Rows from expert 2 of block 3, named by matrix and row number. Rows with one number belong to one neuron. Each number is 200 + 20 x the weight over its row's rms, rounded and kept within 0 to 999. All counts start at 0.
# up: expert up (model.blocks.3.mlp.up, 16x80x320), inputs 108-161
# down: expert down (model.blocks.3.mlp.down, 16x320x80, transposed), outputs 108-161
up.0,200,196,200,246,196,200,200,189,200,167,200,200,200,200,200,200,200,200,200,201,200,230,200,190,200,200,200,200,200,200,200,200,200,195,200,200,220,200,200,193,200,200,194,200,200,200,200,200,200,203,200,200,200,200
down.0,200,200,196,200,189,200,192,182,200,200,206,200,230,179,200,200,200,202,200,200,200,181,208,200,217,200,181,225,200,263,196,134,201,200,156,200,210,159,192,200,188,200,200,200,178,200,192,200,200,219,200,212,200,224
up.1,200,200,200,111,200,200,200,200,200,191,200,200,200,132,200,210,129,200,200,200,200,200,200,207,123,200,200,200,179,200,174,200,208,200,226,200,149,200,200,200,200,200,200,200,173,124,200,200,200,200,200,200,200,173
down.1,248,200,198,214,244,200,192,247,200,200,219,191,200,200,198,200,213,200,200,212,248,202,200,200,242,233,200,200,154,129,199,179,205,200,200,200,200,198,186,187,200,200,156,200,200,153,233,231,200,200,190,221,200,200
up.2,217,229,177,172,220,174,174,228,206,152,213,223,232,255,188,204,185,188,204,184,191,176,213,242,172,212,180,219,218,164,227,211,186,173,212,205,179,170,178,204,226,255,226,201,184,239,178,218,192,202,176,175,193,157
down.2,172,197,182,135,177,210,156,207,197,199,196,215,220,211,194,202,189,184,197,199,205,194,210,227,197,227,201,196,189,200,230,203,219,194,197,246,252,213,190,204,208,222,199,185,202,215,195,201,212,198,185,206,191,196
up.3,200,200,200,200,200,254,200,200,200,200,232,196,200,200,200,200,200,200,200,200,200,200,200,200,200,200,144,200,192,200,200,200,200,200,200,200,200,200,200,200,200,168,137,198,200,200,200,200,200,200,200,200,200,323
down.3,226,194,205,200,233,200,225,200,244,220,200,210,191,200,172,200,200,221,200,200,200,230,151,200,170,200,200,196,176,200,200,200,199,200,200,174,200,200,200,213,171,190,200,200,188,200,200,221,200,200,234,200,200,158
up.4,207,226,183,174,223,183,165,226,195,176,212,216,237,227,190,201,183,188,206,193,196,148,215,222,183,202,181,222,215,175,230,204,191,171,213,233,183,182,194,196,234,231,218,203,187,239,182,216,197,201,174,170,209,167
down.4,206,173,192,208,213,201,195,176,205,191,186,203,216,206,199,216,196,201,197,167,205,194,210,221,181,206,198,197,208,199,193,256,217,189,194,221,220,204,194,213,201,211,202,184,208,210,197,183,199,201,196,192,201,198
up.5,204,200,200,200,200,200,200,200,200,200,200,200,200,200,208,197,200,200,200,231,200,200,200,200,200,200,200,200,200,266,200,216,200,200,200,200,200,221,200,200,200,200,200,200,200,200,200,200,200,200,238,200,200,158
down.5,258,239,176,193,200,218,139,200,200,200,229,200,200,200,200,200,200,200,236,156,185,200,200,134,175,200,219,169,200,200,282,200,200,200,200,200,200,203,213,200,200,200,200,246,200,200,160,170,200,168,166,205,181,200
up.6,200,195,204,200,201,199,245,201,201,201,201,200,200,200,200,199,201,200,201,201,200,200,200,200,200,268,200,200,201,199,200,199,199,199,200,200,200,198,176,200,200,144,200,200,199,200,200,200,201,201,200,199,200,200
down.6,200,168,200,213,200,200,200,200,199,200,200,186,200,206,200,160,197,174,200,200,179,200,200,202,200,223,200,194,207,200,200,211,200,213,200,200,207,182,192,200,200,146,209,200,200,200,200,241,200,187,204,159,141,200
up.7,200,137,200,200,200,200,179,200,200,200,200,200,200,200,200,200,219,200,134,200,200,164,200,200,200,244,200,206,167,274,222,200,200,200,200,200,200,200,200,200,200,195,200,200,200,200,200,200,200,200,296,234,200,200
down.7,206,200,200,229,257,189,184,200,191,200,200,174,200,200,200,182,218,222,200,169,200,200,200,200,200,186,173,200,200,200,200,267,200,211,200,200,201,165,200,200,200,200,200,200,171,200,200,178,186,200,200,200,200,200
up.8,199,200,234,200,200,165,214,200,243,200,200,200,200,200,200,169,200,200,200,200,200,200,187,200,200,200,200,200,200,200,200,200,253,200,200,219,242,200,200,200,200,210,200,200,184,200,201,200,200,200,200,163,232,200
down.8,200,215,200,200,200,219,200,215,200,189,187,200,208,200,229,200,200,218,200,200,200,200,206,200,173,200,192,200,252,190,200,200,200,200,200,200,176,200,200,201,200,195,150,200,199,194,193,200,173,192,180,200,201,222
up.9,213,200,260,200,200,200,204,200,200,200,200,148,200,200,200,252,200,200,200,200,200,200,200,200,214,200,190,200,200,200,159,157,216,200,200,200,200,200,200,200,188,200,200,200,200,200,200,200,200,203,200,200,170,200
down.9,248,200,184,196,186,228,199,224,199,213,201,224,200,200,200,200,148,237,253,200,200,200,216,200,156,195,200,227,200,211,200,198,216,200,200,200,137,200,200,236,200,201,200,196,150,201,200,159,202,200,200,200,211,213
up.10,200,200,200,200,200,200,324,200,200,200,218,200,200,200,200,200,200,200,200,200,200,200,156,200,199,200,256,200,200,165,200,200,200,200,200,200,200,200,200,200,200,200,180,200,200,200,200,220,200,200,200,200,200,200
down.10,200,179,242,199,215,200,192,203,200,200,162,177,200,200,196,200,182,195,200,200,200,263,200,200,200,200,200,183,203,200,200,286,175,211,200,213,200,200,200,200,200,200,208,200,217,195,209,215,178,192,187,207,200,200
up.11,208,200,200,200,200,200,200,200,200,200,200,191,200,200,200,226,200,200,200,200,200,200,165,200,200,200,200,200,200,200,200,200,200,251,200,200,200,200,200,200,200,200,200,200,200,235,186,200,200,200,200,200,200,200
down.11,213,263,214,192,200,200,207,200,198,207,200,200,200,176,200,247,149,246,194,200,233,183,200,200,216,169,200,200,200,145,200,200,171,206,200,200,200,200,200,180,234,207,193,172,200,218,200,200,255,200,223,206,200,178
up.12,210,229,177,164,220,180,166,222,203,170,210,220,225,233,207,204,187,175,207,206,198,166,223,221,183,208,177,223,223,183,243,212,189,169,208,217,193,170,190,202,239,240,222,202,186,227,182,222,180,200,171,175,209,178
down.12,182,190,192,207,184,230,170,204,198,184,197,213,202,204,197,229,197,208,198,197,204,215,210,221,177,210,200,164,208,195,228,210,209,194,196,221,212,203,198,209,197,214,206,157,202,224,210,188,197,216,151,223,185,209
up.13,200,200,200,200,200,200,242,200,200,200,200,200,200,165,192,200,200,200,200,145,200,200,200,200,200,200,200,200,200,200,157,200,200,200,200,275,200,201,109,247,152,197,272,200,200,200,200,200,200,200,200,201,200,200
down.13,197,195,200,182,200,166,200,212,262,200,200,200,206,182,178,200,180,200,232,237,154,200,202,183,227,210,200,199,209,200,200,200,183,191,231,218,198,154,217,205,200,200,204,200,204,200,193,200,164,220,196,131,200,200
up.14,200,192,200,200,244,200,200,143,200,200,200,200,200,200,200,200,200,200,200,200,211,200,200,225,200,175,200,200,200,200,155,200,159,240,200,200,200,200,119,200,200,200,293,200,200,200,200,200,200,200,200,200,200,235
down.14,196,196,136,200,222,163,192,170,212,222,200,200,200,200,175,200,200,224,200,200,207,179,212,200,200,200,198,214,200,256,200,198,205,200,201,221,181,200,193,218,200,200,217,221,225,221,200,270,163,200,200,200,200,206
up.15,200,200,200,200,200,200,200,200,200,200,200,185,200,200,200,202,200,200,200,200,200,200,200,200,200,142,200,200,200,200,200,200,200,200,202,200,200,199,200,200,200,200,155,200,200,200,200,200,205,200,200,200,200,200
down.15,200,195,202,176,200,200,200,200,200,200,146,208,190,200,200,242,167,248,204,200,198,190,200,199,224,200,203,229,187,200,203,231,200,172,199,212,219,176,186,200,200,200,193,196,181,184,201,200,180,167,200,176,221,200
up.16,235,212,175,171,226,185,178,226,203,171,222,221,230,230,183,200,193,184,223,217,216,177,214,233,202,231,180,207,228,160,226,209,180,173,235,208,167,176,183,194,229,225,211,204,182,231,169,217,187,211,174,175,189,163
down.16,187,164,181,160,189,193,195,203,208,185,204,203,215,199,182,230,177,225,198,162,195,208,221,205,173,206,191,198,206,208,210,206,203,197,187,239,226,203,188,202,205,237,207,199,199,216,173,159,211,157,177,207,191,192
up.17,200,200,200,200,200,200,200,196,200,200,200,200,185,200,200,200,200,200,200,258,200,200,200,200,200,200,219,200,200,200,200,200,200,200,200,200,200,200,200,200,200,200,200,200,214,200,200,200,200,191,200,200,200,200
down.17,207,200,182,161,200,191,200,200,200,200,214,211,214,213,227,166,200,200,200,200,202,200,182,184,263,254,200,200,185,200,200,174,242,200,200,200,200,200,225,200,200,252,200,200,214,200,211,226,204,200,172,190,208,200
up.18,200,200,200,224,200,200,200,200,200,200,183,222,200,200,200,200,200,200,200,200,200,200,200,200,206,200,200,200,153,200,200,200,200,164,239,200,200,199,200,246,200,159,200,116,200,200,200,200,277,189,200,249,200,276
down.18,200,200,220,200,200,166,230,182,200,203,166,200,200,194,216,230,213,200,200,200,241,209,203,186,210,200,204,200,188,200,203,176,200,200,200,200,200,193,200,200,217,154,200,200,210,200,200,174,238,200,200,186,200,132
up.19,200,187,200,200,312,200,200,200,200,200,200,193,200,185,200,200,200,200,200,200,200,285,200,200,136,200,200,218,127,200,200,200,200,200,200,200,200,199,214,200,200,200,200,117,200,200,200,200,200,200,200,200,194,200
down.19,190,181,200,206,170,203,188,214,200,200,200,198,217,200,224,229,161,181,209,166,200,200,174,220,228,254,200,213,237,202,222,200,200,200,158,200,179,200,200,172,220,200,189,195,201,200,200,146,200,200,200,212,237,149
up.20,200,200,200,200,278,200,200,200,200,200,200,200,164,200,200,200,200,200,200,200,200,244,200,200,214,200,200,200,198,200,200,200,200,200,193,200,200,200,200,200,200,200,200,200,200,200,145,132,200,239,200,200,200,187
down.20,217,200,200,190,269,184,193,200,200,200,203,200,200,179,200,203,178,200,183,200,191,127,214,209,200,194,208,204,205,200,200,200,202,218,200,209,219,200,200,200,179,200,200,208,235,200,214,200,167,200,198,200,197,232
up.21,200,200,200,210,200,200,200,200,186,200,200,172,172,200,201,199,200,254,187,191,186,200,200,180,192,200,200,200,200,201,200,200,200,200,200,200,200,201,200,223,200,200,200,200,200,200,200,200,234,200,200,214,200,200
down.21,200,137,146,193,219,200,200,200,200,200,200,191,189,151,203,203,199,210,200,157,218,229,200,200,199,198,214,197,198,200,200,247,200,200,203,209,204,200,180,202,246,200,182,170,231,200,204,134,161,200,195,200,181,200
up.22,200,200,200,200,163,200,216,200,200,200,200,202,200,200,200,200,200,200,200,252,126,200,200,200,200,143,214,200,200,200,200,200,200,200,200,200,200,200,228,200,200,200,200,200,192,204,200,200,317,204,200,200,200,200
down.22,223,200,165,207,204,200,200,200,200,197,221,200,202,195,199,190,195,200,211,200,200,201,199,200,186,200,200,200,200,200,233,198,223,200,192,156,200,200,200,180,200,200,200,200,200,200,191,198,188,196,200,231,200,198
up.23,200,198,200,200,200,200,200,200,200,200,200,200,200,200,218,184,200,211,200,200,200,200,200,200,200,200,200,182,200,200,200,200,200,200,200,200,202,200,212,200,200,200,200,200,200,200,200,200,200,200,200,200,200,200
down.23,202,200,206,200,200,239,222,180,169,226,219,241,200,190,182,192,200,199,200,200,200,200,215,200,200,229,200,200,231,182,266,200,208,215,200,198,200,235,200,231,200,200,200,200,200,152,200,200,200,179,200,200,200,190
up.24,200,240,207,200,242,203,200,200,200,200,200,200,200,198,200,200,200,200,200,200,200,286,200,200,200,200,200,200,200,200,200,173,200,200,200,200,200,201,200,200,168,200,200,200,200,178,245,200,200,200,200,201,200,200
down.24,200,183,180,200,209,200,200,181,205,200,200,211,158,200,184,200,222,182,200,200,187,182,200,200,200,200,148,200,200,200,236,219,200,200,153,222,200,200,163,200,200,159,200,165,200,200,223,200,231,219,200,226,208,183
up.25,212,200,200,200,200,200,200,199,265,200,200,249,200,200,266,200,200,140,200,226,200,200,200,200,200,200,200,200,122,200,200,200,200,200,200,200,200,200,196,200,200,200,200,200,200,200,200,200,200,187,200,200,200,200
down.25,153,200,200,200,178,200,215,200,200,194,200,216,200,200,144,200,203,200,200,208,247,200,200,200,200,200,200,185,204,225,239,200,171,204,200,187,200,186,200,200,260,179,200,200,200,197,209,172,200,197,200,206,199,194
up.26,202,200,181,185,212,179,176,222,210,173,216,225,229,225,199,201,196,185,188,211,211,180,214,215,186,198,184,200,215,181,224,192,186,150,210,219,184,181,186,190,224,247,206,218,198,217,188,213,189,192,179,184,189,183
down.26,190,197,155,164,219,234,240,205,212,189,191,206,218,207,237,205,213,201,202,205,206,226,208,209,196,229,196,202,206,197,198,220,242,196,243,220,231,189,172,224,236,200,205,188,216,246,210,187,200,232,182,240,180,219
up.27,200,200,200,200,200,200,200,200,200,209,185,200,210,200,200,200,227,200,200,200,200,200,200,200,200,200,200,116,200,200,200,146,200,200,200,200,187,200,200,200,200,191,200,200,200,200,200,200,200,200,200,200,200,200
down.27,200,200,176,181,181,200,200,200,200,133,200,182,199,115,173,200,200,209,239,200,150,180,200,183,222,177,200,163,167,163,200,200,170,213,200,168,200,200,215,200,190,200,195,180,202,220,234,200,200,201,186,200,200,232
up.28,170,200,200,200,187,257,219,200,200,224,200,176,206,200,147,200,200,200,200,231,200,200,200,196,220,200,239,200,228,200,200,200,225,200,248,200,200,223,200,200,200,200,200,200,200,200,200,200,200,256,200,200,188,200
down.28,197,181,191,200,182,207,200,193,192,200,200,189,200,200,198,200,176,200,247,200,190,200,200,200,200,136,200,144,193,200,183,200,215,200,216,213,200,157,200,202,202,200,228,163,200,200,211,200,238,200,200,200,180,209
up.29,206,216,174,171,219,180,167,229,204,168,206,219,231,239,199,200,192,185,206,208,192,166,235,221,192,195,160,214,216,182,229,214,178,175,216,215,189,169,171,204,240,228,218,206,179,234,174,212,182,184,172,177,192,174
down.29,217,191,178,194,185,221,194,243,192,184,182,203,217,225,220,234,196,182,197,166,193,194,210,222,195,206,202,194,210,195,235,230,214,203,207,217,221,205,193,197,208,218,204,187,223,210,216,176,197,206,184,206,199,206
up.30,212,200,200,200,200,200,200,202,200,200,200,200,200,200,200,200,200,200,200,200,207,200,200,200,200,200,200,248,200,129,200,171,200,200,200,185,200,218,200,200,200,200,200,200,200,200,200,200,200,200,200,200,188,182
down.30,200,153,142,197,200,200,216,198,200,200,200,191,200,200,205,200,200,200,200,223,200,219,182,210,199,206,200,200,179,200,254,200,206,183,200,200,200,200,227,200,200,197,199,200,203,206,192,197,200,190,188,177,198,200
up.31,200,200,75,176,200,200,200,200,200,200,200,200,200,200,200,200,200,200,200,200,200,205,200,200,200,200,170,200,200,200,200,200,200,200,174,200,200,261,200,200,200,200,200,200,200,200,200,200,200,200,200,200,273,174
down.31,200,212,200,212,192,225,195,217,229,200,203,200,227,201,240,184,200,200,206,151,201,200,200,220,200,200,200,141,200,241,201,266,200,168,125,159,205,200,144,200,232,206,200,215,202,201,190,199,188,184,206,200,200,151
up.32,200,200,200,200,200,200,289,200,248,200,200,164,200,200,200,200,200,283,200,200,200,200,200,200,244,200,171,200,200,200,200,200,200,200,200,200,200,200,200,200,200,200,200,200,200,200,195,200,200,200,200,200,200,192
down.32,200,200,241,200,161,154,200,228,192,146,200,151,200,234,200,187,200,200,200,200,183,200,200,200,200,200,205,197,200,200,188,224,200,185,209,182,218,200,200,200,200,255,200,179,200,184,205,211,169,236,223,200,200,235
up.33,230,166,200,201,200,201,201,200,154,201,200,199,138,165,201,213,200,201,174,199,200,201,199,199,200,200,201,142,199,200,200,182,200,208,199,199,167,200,200,200,199,200,173,199,201,173,200,200,218,158,201,168,206,201
down.33,200,200,215,200,200,200,200,200,180,200,197,235,200,203,191,200,141,199,200,200,238,188,200,225,210,200,162,213,194,190,194,200,200,203,198,200,151,200,200,200,200,200,178,200,202,200,193,201,200,200,166,160,200,222
up.34,222,224,172,174,215,179,174,236,209,170,210,226,233,221,195,203,185,186,206,202,209,166,219,219,186,213,181,225,228,178,233,207,189,171,223,206,185,155,200,198,242,222,226,202,168,224,178,219,191,191,166,182,211,173
down.34,195,196,194,181,230,221,195,232,204,200,197,213,255,208,204,229,166,198,200,169,257,194,207,231,176,205,201,176,223,191,202,220,206,192,201,221,229,204,203,191,214,213,201,187,200,218,188,192,183,220,176,200,196,197
up.35,198,200,200,200,200,200,200,200,200,200,200,200,200,200,185,192,200,200,200,199,200,204,200,200,166,171,200,230,200,200,200,200,200,200,200,149,200,200,200,200,200,200,200,200,200,200,200,200,200,200,200,200,200,200
down.35,200,200,169,200,200,200,176,200,200,200,228,222,194,200,192,239,200,161,187,200,200,173,200,223,200,184,200,200,193,200,200,174,186,200,227,158,149,258,243,200,200,200,200,200,200,200,181,200,200,210,152,189,181,236
up.36,162,207,169,200,196,200,200,200,200,200,256,200,200,200,210,200,215,200,199,200,200,200,200,200,209,187,200,200,199,212,176,200,200,201,200,200,218,201,206,140,200,200,174,200,200,200,200,145,207,221,200,201,200,241
down.36,226,187,200,184,201,200,210,198,192,201,200,170,200,214,200,218,213,207,200,173,180,200,198,179,200,172,235,186,200,197,187,167,124,188,241,183,194,200,250,217,200,206,157,200,209,210,135,200,200,200,200,200,200,203
up.37,219,221,163,173,215,174,165,225,210,155,213,220,226,227,189,201,194,185,206,212,211,174,218,230,181,214,184,216,230,165,224,202,180,170,212,208,186,164,185,197,238,237,221,205,184,233,184,213,191,199,180,170,204,175
down.37,188,203,193,192,192,218,195,209,205,198,198,209,230,211,217,214,197,199,202,205,205,194,207,247,194,205,195,165,209,169,175,217,217,202,199,215,233,203,192,213,246,249,225,170,191,218,210,190,191,212,181,203,182,194
up.38,200,222,200,200,200,200,262,200,200,200,200,180,200,200,187,200,208,200,200,200,200,200,197,200,169,200,200,200,200,200,200,200,200,200,200,195,200,200,173,147,200,200,200,200,200,200,200,230,205,200,200,200,200,173
down.38,200,261,203,200,188,245,200,198,173,200,222,224,160,224,154,200,170,205,244,200,200,200,200,200,200,188,174,203,200,200,200,200,200,200,200,206,200,207,226,287,158,200,200,200,200,205,200,197,197,188,263,210,200,203
up.39,200,200,200,200,200,200,200,200,200,200,200,200,200,200,175,200,200,200,200,199,156,200,257,200,200,200,200,311,156,200,200,200,200,200,200,200,211,200,200,200,200,188,200,200,186,200,233,93,200,200,217,200,200,200
down.39,204,176,200,248,200,199,200,200,200,220,176,186,200,190,200,255,229,196,200,171,200,171,200,200,248,200,200,200,200,200,200,200,182,209,200,228,201,217,266,200,200,214,195,160,200,200,201,200,200,181,170,210,222,215
up.40,261,200,200,200,200,200,200,200,200,200,200,200,200,200,200,200,200,200,200,200,200,200,200,163,231,200,222,200,200,200,140,200,200,200,176,200,200,200,200,200,200,200,200,200,200,200,200,200,200,200,200,200,200,200
down.40,209,200,199,232,200,173,200,270,200,171,172,204,200,200,222,199,203,182,151,200,200,200,234,200,214,200,221,219,204,220,200,200,200,200,213,265,200,178,193,201,213,185,200,200,216,200,200,202,197,200,200,230,200,200
up.41,198,200,228,200,187,219,200,194,160,201,209,192,200,200,232,150,200,200,200,193,200,217,184,155,205,219,209,223,188,169,193,197,200,201,200,154,200,201,209,212,193,178,200,200,200,196,196,200,211,251,201,201,200,216
down.41,200,158,200,206,202,221,159,228,200,200,179,200,200,186,200,182,224,200,192,200,199,200,163,201,171,198,200,205,200,125,200,225,206,200,207,208,262,195,192,200,200,153,200,222,200,225,225,173,192,200,187,186,182,193
up.42,200,200,162,200,200,200,200,200,200,196,201,200,200,200,189,200,200,200,200,200,200,200,190,200,219,200,200,200,209,200,249,200,200,200,71,200,200,200,200,200,200,200,200,200,200,200,200,173,182,200,147,211,163,227
down.42,200,206,223,200,214,203,200,197,200,190,247,222,200,200,206,200,200,200,221,223,195,200,200,200,172,189,190,200,200,200,244,200,223,221,213,191,211,200,206,200,217,200,200,185,221,198,229,206,213,200,200,212,238,200
up.43,297,192,200,200,200,200,200,200,220,200,200,125,200,210,200,263,200,200,200,200,200,200,200,274,267,200,204,113,200,276,200,200,200,200,200,200,200,200,200,200,200,200,200,200,200,200,200,200,200,200,200,200,195,200
down.43,231,200,166,154,179,200,200,225,205,217,200,226,200,200,195,208,200,202,193,197,200,200,146,200,233,231,200,200,200,198,200,200,194,200,207,137,180,200,200,200,200,163,188,200,193,205,162,200,242,200,183,200,200,200
up.44,200,169,200,200,109,200,200,200,278,268,200,200,200,200,200,200,200,200,200,200,200,200,200,200,200,200,200,200,200,149,200,164,200,200,200,185,200,200,150,200,200,200,190,200,200,200,200,200,173,200,200,169,200,200
down.44,180,200,200,200,219,200,200,182,225,200,218,200,127,200,202,177,200,200,200,169,186,164,200,207,198,138,200,200,200,200,205,200,200,181,200,200,200,182,155,200,200,200,205,182,200,200,200,170,200,154,200,200,169,212
up.45,172,200,200,200,200,200,200,231,200,230,200,201,201,202,201,201,201,200,148,200,200,201,200,200,134,199,200,200,200,201,200,161,236,199,200,200,199,222,200,281,201,201,199,201,201,200,201,200,189,234,200,199,199,200
down.45,182,199,209,200,200,202,200,189,200,200,200,183,200,200,207,227,200,200,216,169,200,200,200,213,202,200,181,165,200,167,193,200,170,203,205,223,205,200,200,208,200,216,200,200,209,200,205,200,200,200,193,200,222,163
up.46,201,201,218,148,199,201,201,199,199,190,200,185,200,173,201,179,199,201,200,199,166,200,200,200,216,200,198,184,199,201,200,201,201,201,135,200,200,202,200,200,200,200,200,203,201,200,200,199,199,199,255,201,200,199
down.46,200,200,200,200,200,214,200,200,183,200,214,200,200,200,200,207,205,200,195,212,184,198,200,228,194,221,241,180,200,216,200,133,234,166,249,200,200,200,212,200,200,237,200,200,214,179,200,195,198,200,200,182,200,224
up.47,200,200,200,200,200,200,200,200,200,200,200,200,200,200,189,200,200,200,134,200,165,200,200,200,200,238,225,200,200,200,200,200,200,200,200,200,200,247,200,200,200,200,230,274,176,200,197,200,195,237,200,229,200,250
down.47,221,131,200,201,193,200,200,200,225,200,200,209,167,200,199,230,200,200,200,200,200,200,200,221,200,197,203,200,200,200,204,229,158,200,200,174,194,200,169,150,200,200,232,238,200,200,200,211,200,200,200,197,214,200
up.48,200,200,200,200,118,200,200,200,200,200,200,200,200,200,200,249,200,200,282,173,221,200,174,199,200,196,200,200,200,200,221,200,188,200,200,200,200,200,200,196,140,200,181,200,200,194,200,200,200,200,200,200,129,200
down.48,186,200,200,218,217,218,194,224,200,197,200,217,188,199,183,178,217,200,200,200,200,200,197,200,192,200,200,193,200,200,204,212,200,190,245,226,200,200,156,200,205,197,192,200,267,200,233,200,193,200,180,200,193,200
up.49,200,200,200,200,200,200,200,200,200,200,200,200,200,200,200,200,271,200,200,200,251,198,200,200,200,200,200,200,200,244,165,200,200,229,213,200,224,200,187,200,200,200,204,200,200,200,167,200,221,200,200,200,200,200
down.49,164,178,200,208,200,184,200,213,180,226,204,224,216,200,192,184,226,200,200,200,200,253,227,200,200,217,200,200,200,179,197,190,202,200,199,200,200,187,200,213,200,200,200,240,217,239,212,200,231,200,200,200,213,200
up.50,200,200,255,200,197,231,200,200,216,200,162,200,200,200,200,200,227,200,200,200,200,200,200,200,200,200,200,200,198,200,200,200,200,161,200,200,158,220,200,200,200,200,200,200,202,182,200,200,200,200,157,200,200,280
down.50,174,220,200,229,213,200,200,200,223,240,167,189,200,200,200,203,180,152,204,200,200,200,231,237,207,137,185,245,200,200,189,192,189,200,200,185,203,233,200,200,200,200,200,212,200,187,200,177,200,200,234,200,200,193
up.51,200,194,220,200,168,199,200,200,200,227,200,160,197,200,200,131,142,170,200,179,200,200,200,200,200,192,200,200,139,200,129,200,200,200,200,314,200,200,291,220,200,200,200,200,236,200,200,148,200,200,200,200,200,200
down.51,230,200,212,166,178,203,234,200,238,200,192,210,200,198,190,200,212,200,228,200,200,200,201,202,204,200,241,206,200,197,200,200,171,200,200,200,220,184,205,200,200,200,200,200,200,200,200,200,200,200,200,200,200,219
up.52,175,200,200,200,197,200,200,229,200,200,200,150,174,200,200,242,269,200,200,200,200,200,200,200,154,200,200,212,200,200,200,156,190,200,200,200,200,200,200,200,200,223,200,196,177,200,200,200,200,200,200,200,200,176
down.52,200,200,262,200,205,200,218,200,163,200,200,217,219,161,233,200,243,200,200,200,200,200,190,183,200,205,184,197,200,179,200,226,243,233,266,176,200,200,271,200,192,200,188,243,200,200,200,200,166,194,172,200,200,200
up.53,178,200,200,309,200,227,200,200,200,200,200,200,182,200,200,301,200,200,200,200,200,200,200,200,200,200,279,200,200,161,171,154,200,200,200,188,200,181,200,200,200,200,200,200,200,171,200,200,200,200,200,200,200,200
down.53,200,208,209,200,166,205,200,187,164,200,200,184,189,235,200,166,200,200,200,221,208,200,220,200,187,168,217,200,200,216,215,229,178,200,200,209,161,221,189,200,217,200,200,200,200,200,200,200,200,200,184,200,200,200
up.54,211,200,200,200,200,245,200,200,200,200,200,200,200,200,200,200,200,200,200,143,254,200,230,200,200,200,217,232,200,200,200,200,200,200,200,200,200,201,177,200,200,200,236,200,200,200,200,200,200,200,200,200,200,200
down.54,190,200,200,200,200,210,200,195,200,229,154,200,193,200,123,200,200,200,194,259,201,198,200,225,200,200,200,205,200,200,202,200,211,200,230,200,200,200,200,210,210,200,181,200,217,200,192,222,200,200,239,200,209,144
up.55,108,200,200,200,200,200,200,200,200,200,200,169,200,200,200,200,162,166,200,200,200,200,170,230,200,274,145,161,200,200,200,200,200,200,200,200,200,199,200,106,200,172,200,200,200,200,200,209,200,200,183,200,181,200
down.55,200,198,145,183,200,200,200,200,206,225,200,223,128,209,151,205,187,200,200,200,200,200,200,200,200,177,186,200,178,200,200,191,227,200,200,209,200,200,200,192,200,200,198,172,200,234,196,191,200,200,204,181,203,200
up.56,248,218,172,167,229,187,179,227,153,175,214,203,223,226,179,187,183,190,235,219,218,178,201,225,219,231,169,183,230,178,219,216,176,171,230,183,186,170,180,191,217,220,213,210,167,212,166,207,213,245,189,168,190,190
down.56,166,156,195,184,203,190,195,167,223,205,198,210,193,174,201,185,190,203,194,193,204,189,213,208,200,206,195,192,186,190,196,197,197,209,199,197,218,212,190,221,209,197,205,190,192,212,213,241,243,201,192,220,198,194
up.57,206,200,200,230,194,200,200,200,200,200,188,200,200,200,252,200,200,200,251,202,136,200,200,200,227,200,227,200,200,233,200,200,185,200,171,200,200,200,200,200,200,200,200,200,200,200,200,200,219,200,200,200,200,200
down.57,200,256,195,200,193,212,181,200,200,200,200,200,223,200,209,200,200,179,200,157,166,200,200,198,190,200,211,200,155,174,200,200,200,188,212,238,200,202,200,112,201,205,200,200,200,219,191,241,200,237,160,200,200,200
up.58,200,200,200,221,200,200,200,200,200,225,200,200,200,200,214,200,217,184,200,200,200,200,189,200,200,200,200,200,200,200,210,200,200,200,136,200,200,201,200,200,185,200,200,196,200,200,200,200,200,200,200,200,200,200
down.58,200,201,169,200,179,203,213,200,210,200,200,227,200,200,204,238,180,187,200,160,200,200,192,201,200,151,200,200,199,184,200,192,247,172,163,189,124,200,200,236,165,200,200,187,174,200,203,140,203,236,209,245,209,200
up.59,203,127,169,200,200,200,200,200,200,212,106,200,179,200,200,200,252,200,200,200,200,200,194,200,180,200,219,200,200,228,200,234,200,232,263,214,200,200,200,200,200,200,200,200,200,200,224,200,200,200,238,240,201,200
down.59,212,200,172,200,198,200,182,200,200,176,200,259,205,141,276,200,200,242,200,168,192,200,210,202,218,201,172,242,222,187,200,200,200,200,200,200,200,220,180,200,219,218,182,198,200,200,199,254,200,203,207,205,200,159
up.60,203,195,178,180,219,181,178,212,207,188,271,221,224,224,179,206,195,179,201,221,219,174,222,205,181,219,179,191,222,178,223,185,181,176,219,236,180,176,179,193,223,219,211,197,193,224,198,209,214,206,185,186,181,179
down.60,190,197,176,176,189,204,193,204,182,201,226,204,210,205,192,184,198,211,200,211,210,211,212,246,207,214,189,186,215,200,183,199,233,214,211,206,212,198,221,170,198,203,241,200,127,200,200,173,219,216,182,182,213,198
up.61,200,200,200,200,200,200,200,128,200,200,200,83,232,200,200,200,213,200,200,200,200,200,200,200,286,162,200,200,200,200,200,200,200,200,200,200,237,214,200,200,200,191,216,200,200,200,200,200,200,200,184,200,200,200
down.61,200,226,200,208,195,134,168,166,180,200,224,200,200,218,200,180,197,181,177,200,200,200,200,183,249,200,211,200,193,159,200,200,201,200,200,200,200,200,200,200,200,192,200,166,207,200,190,200,200,197,199,200,200,250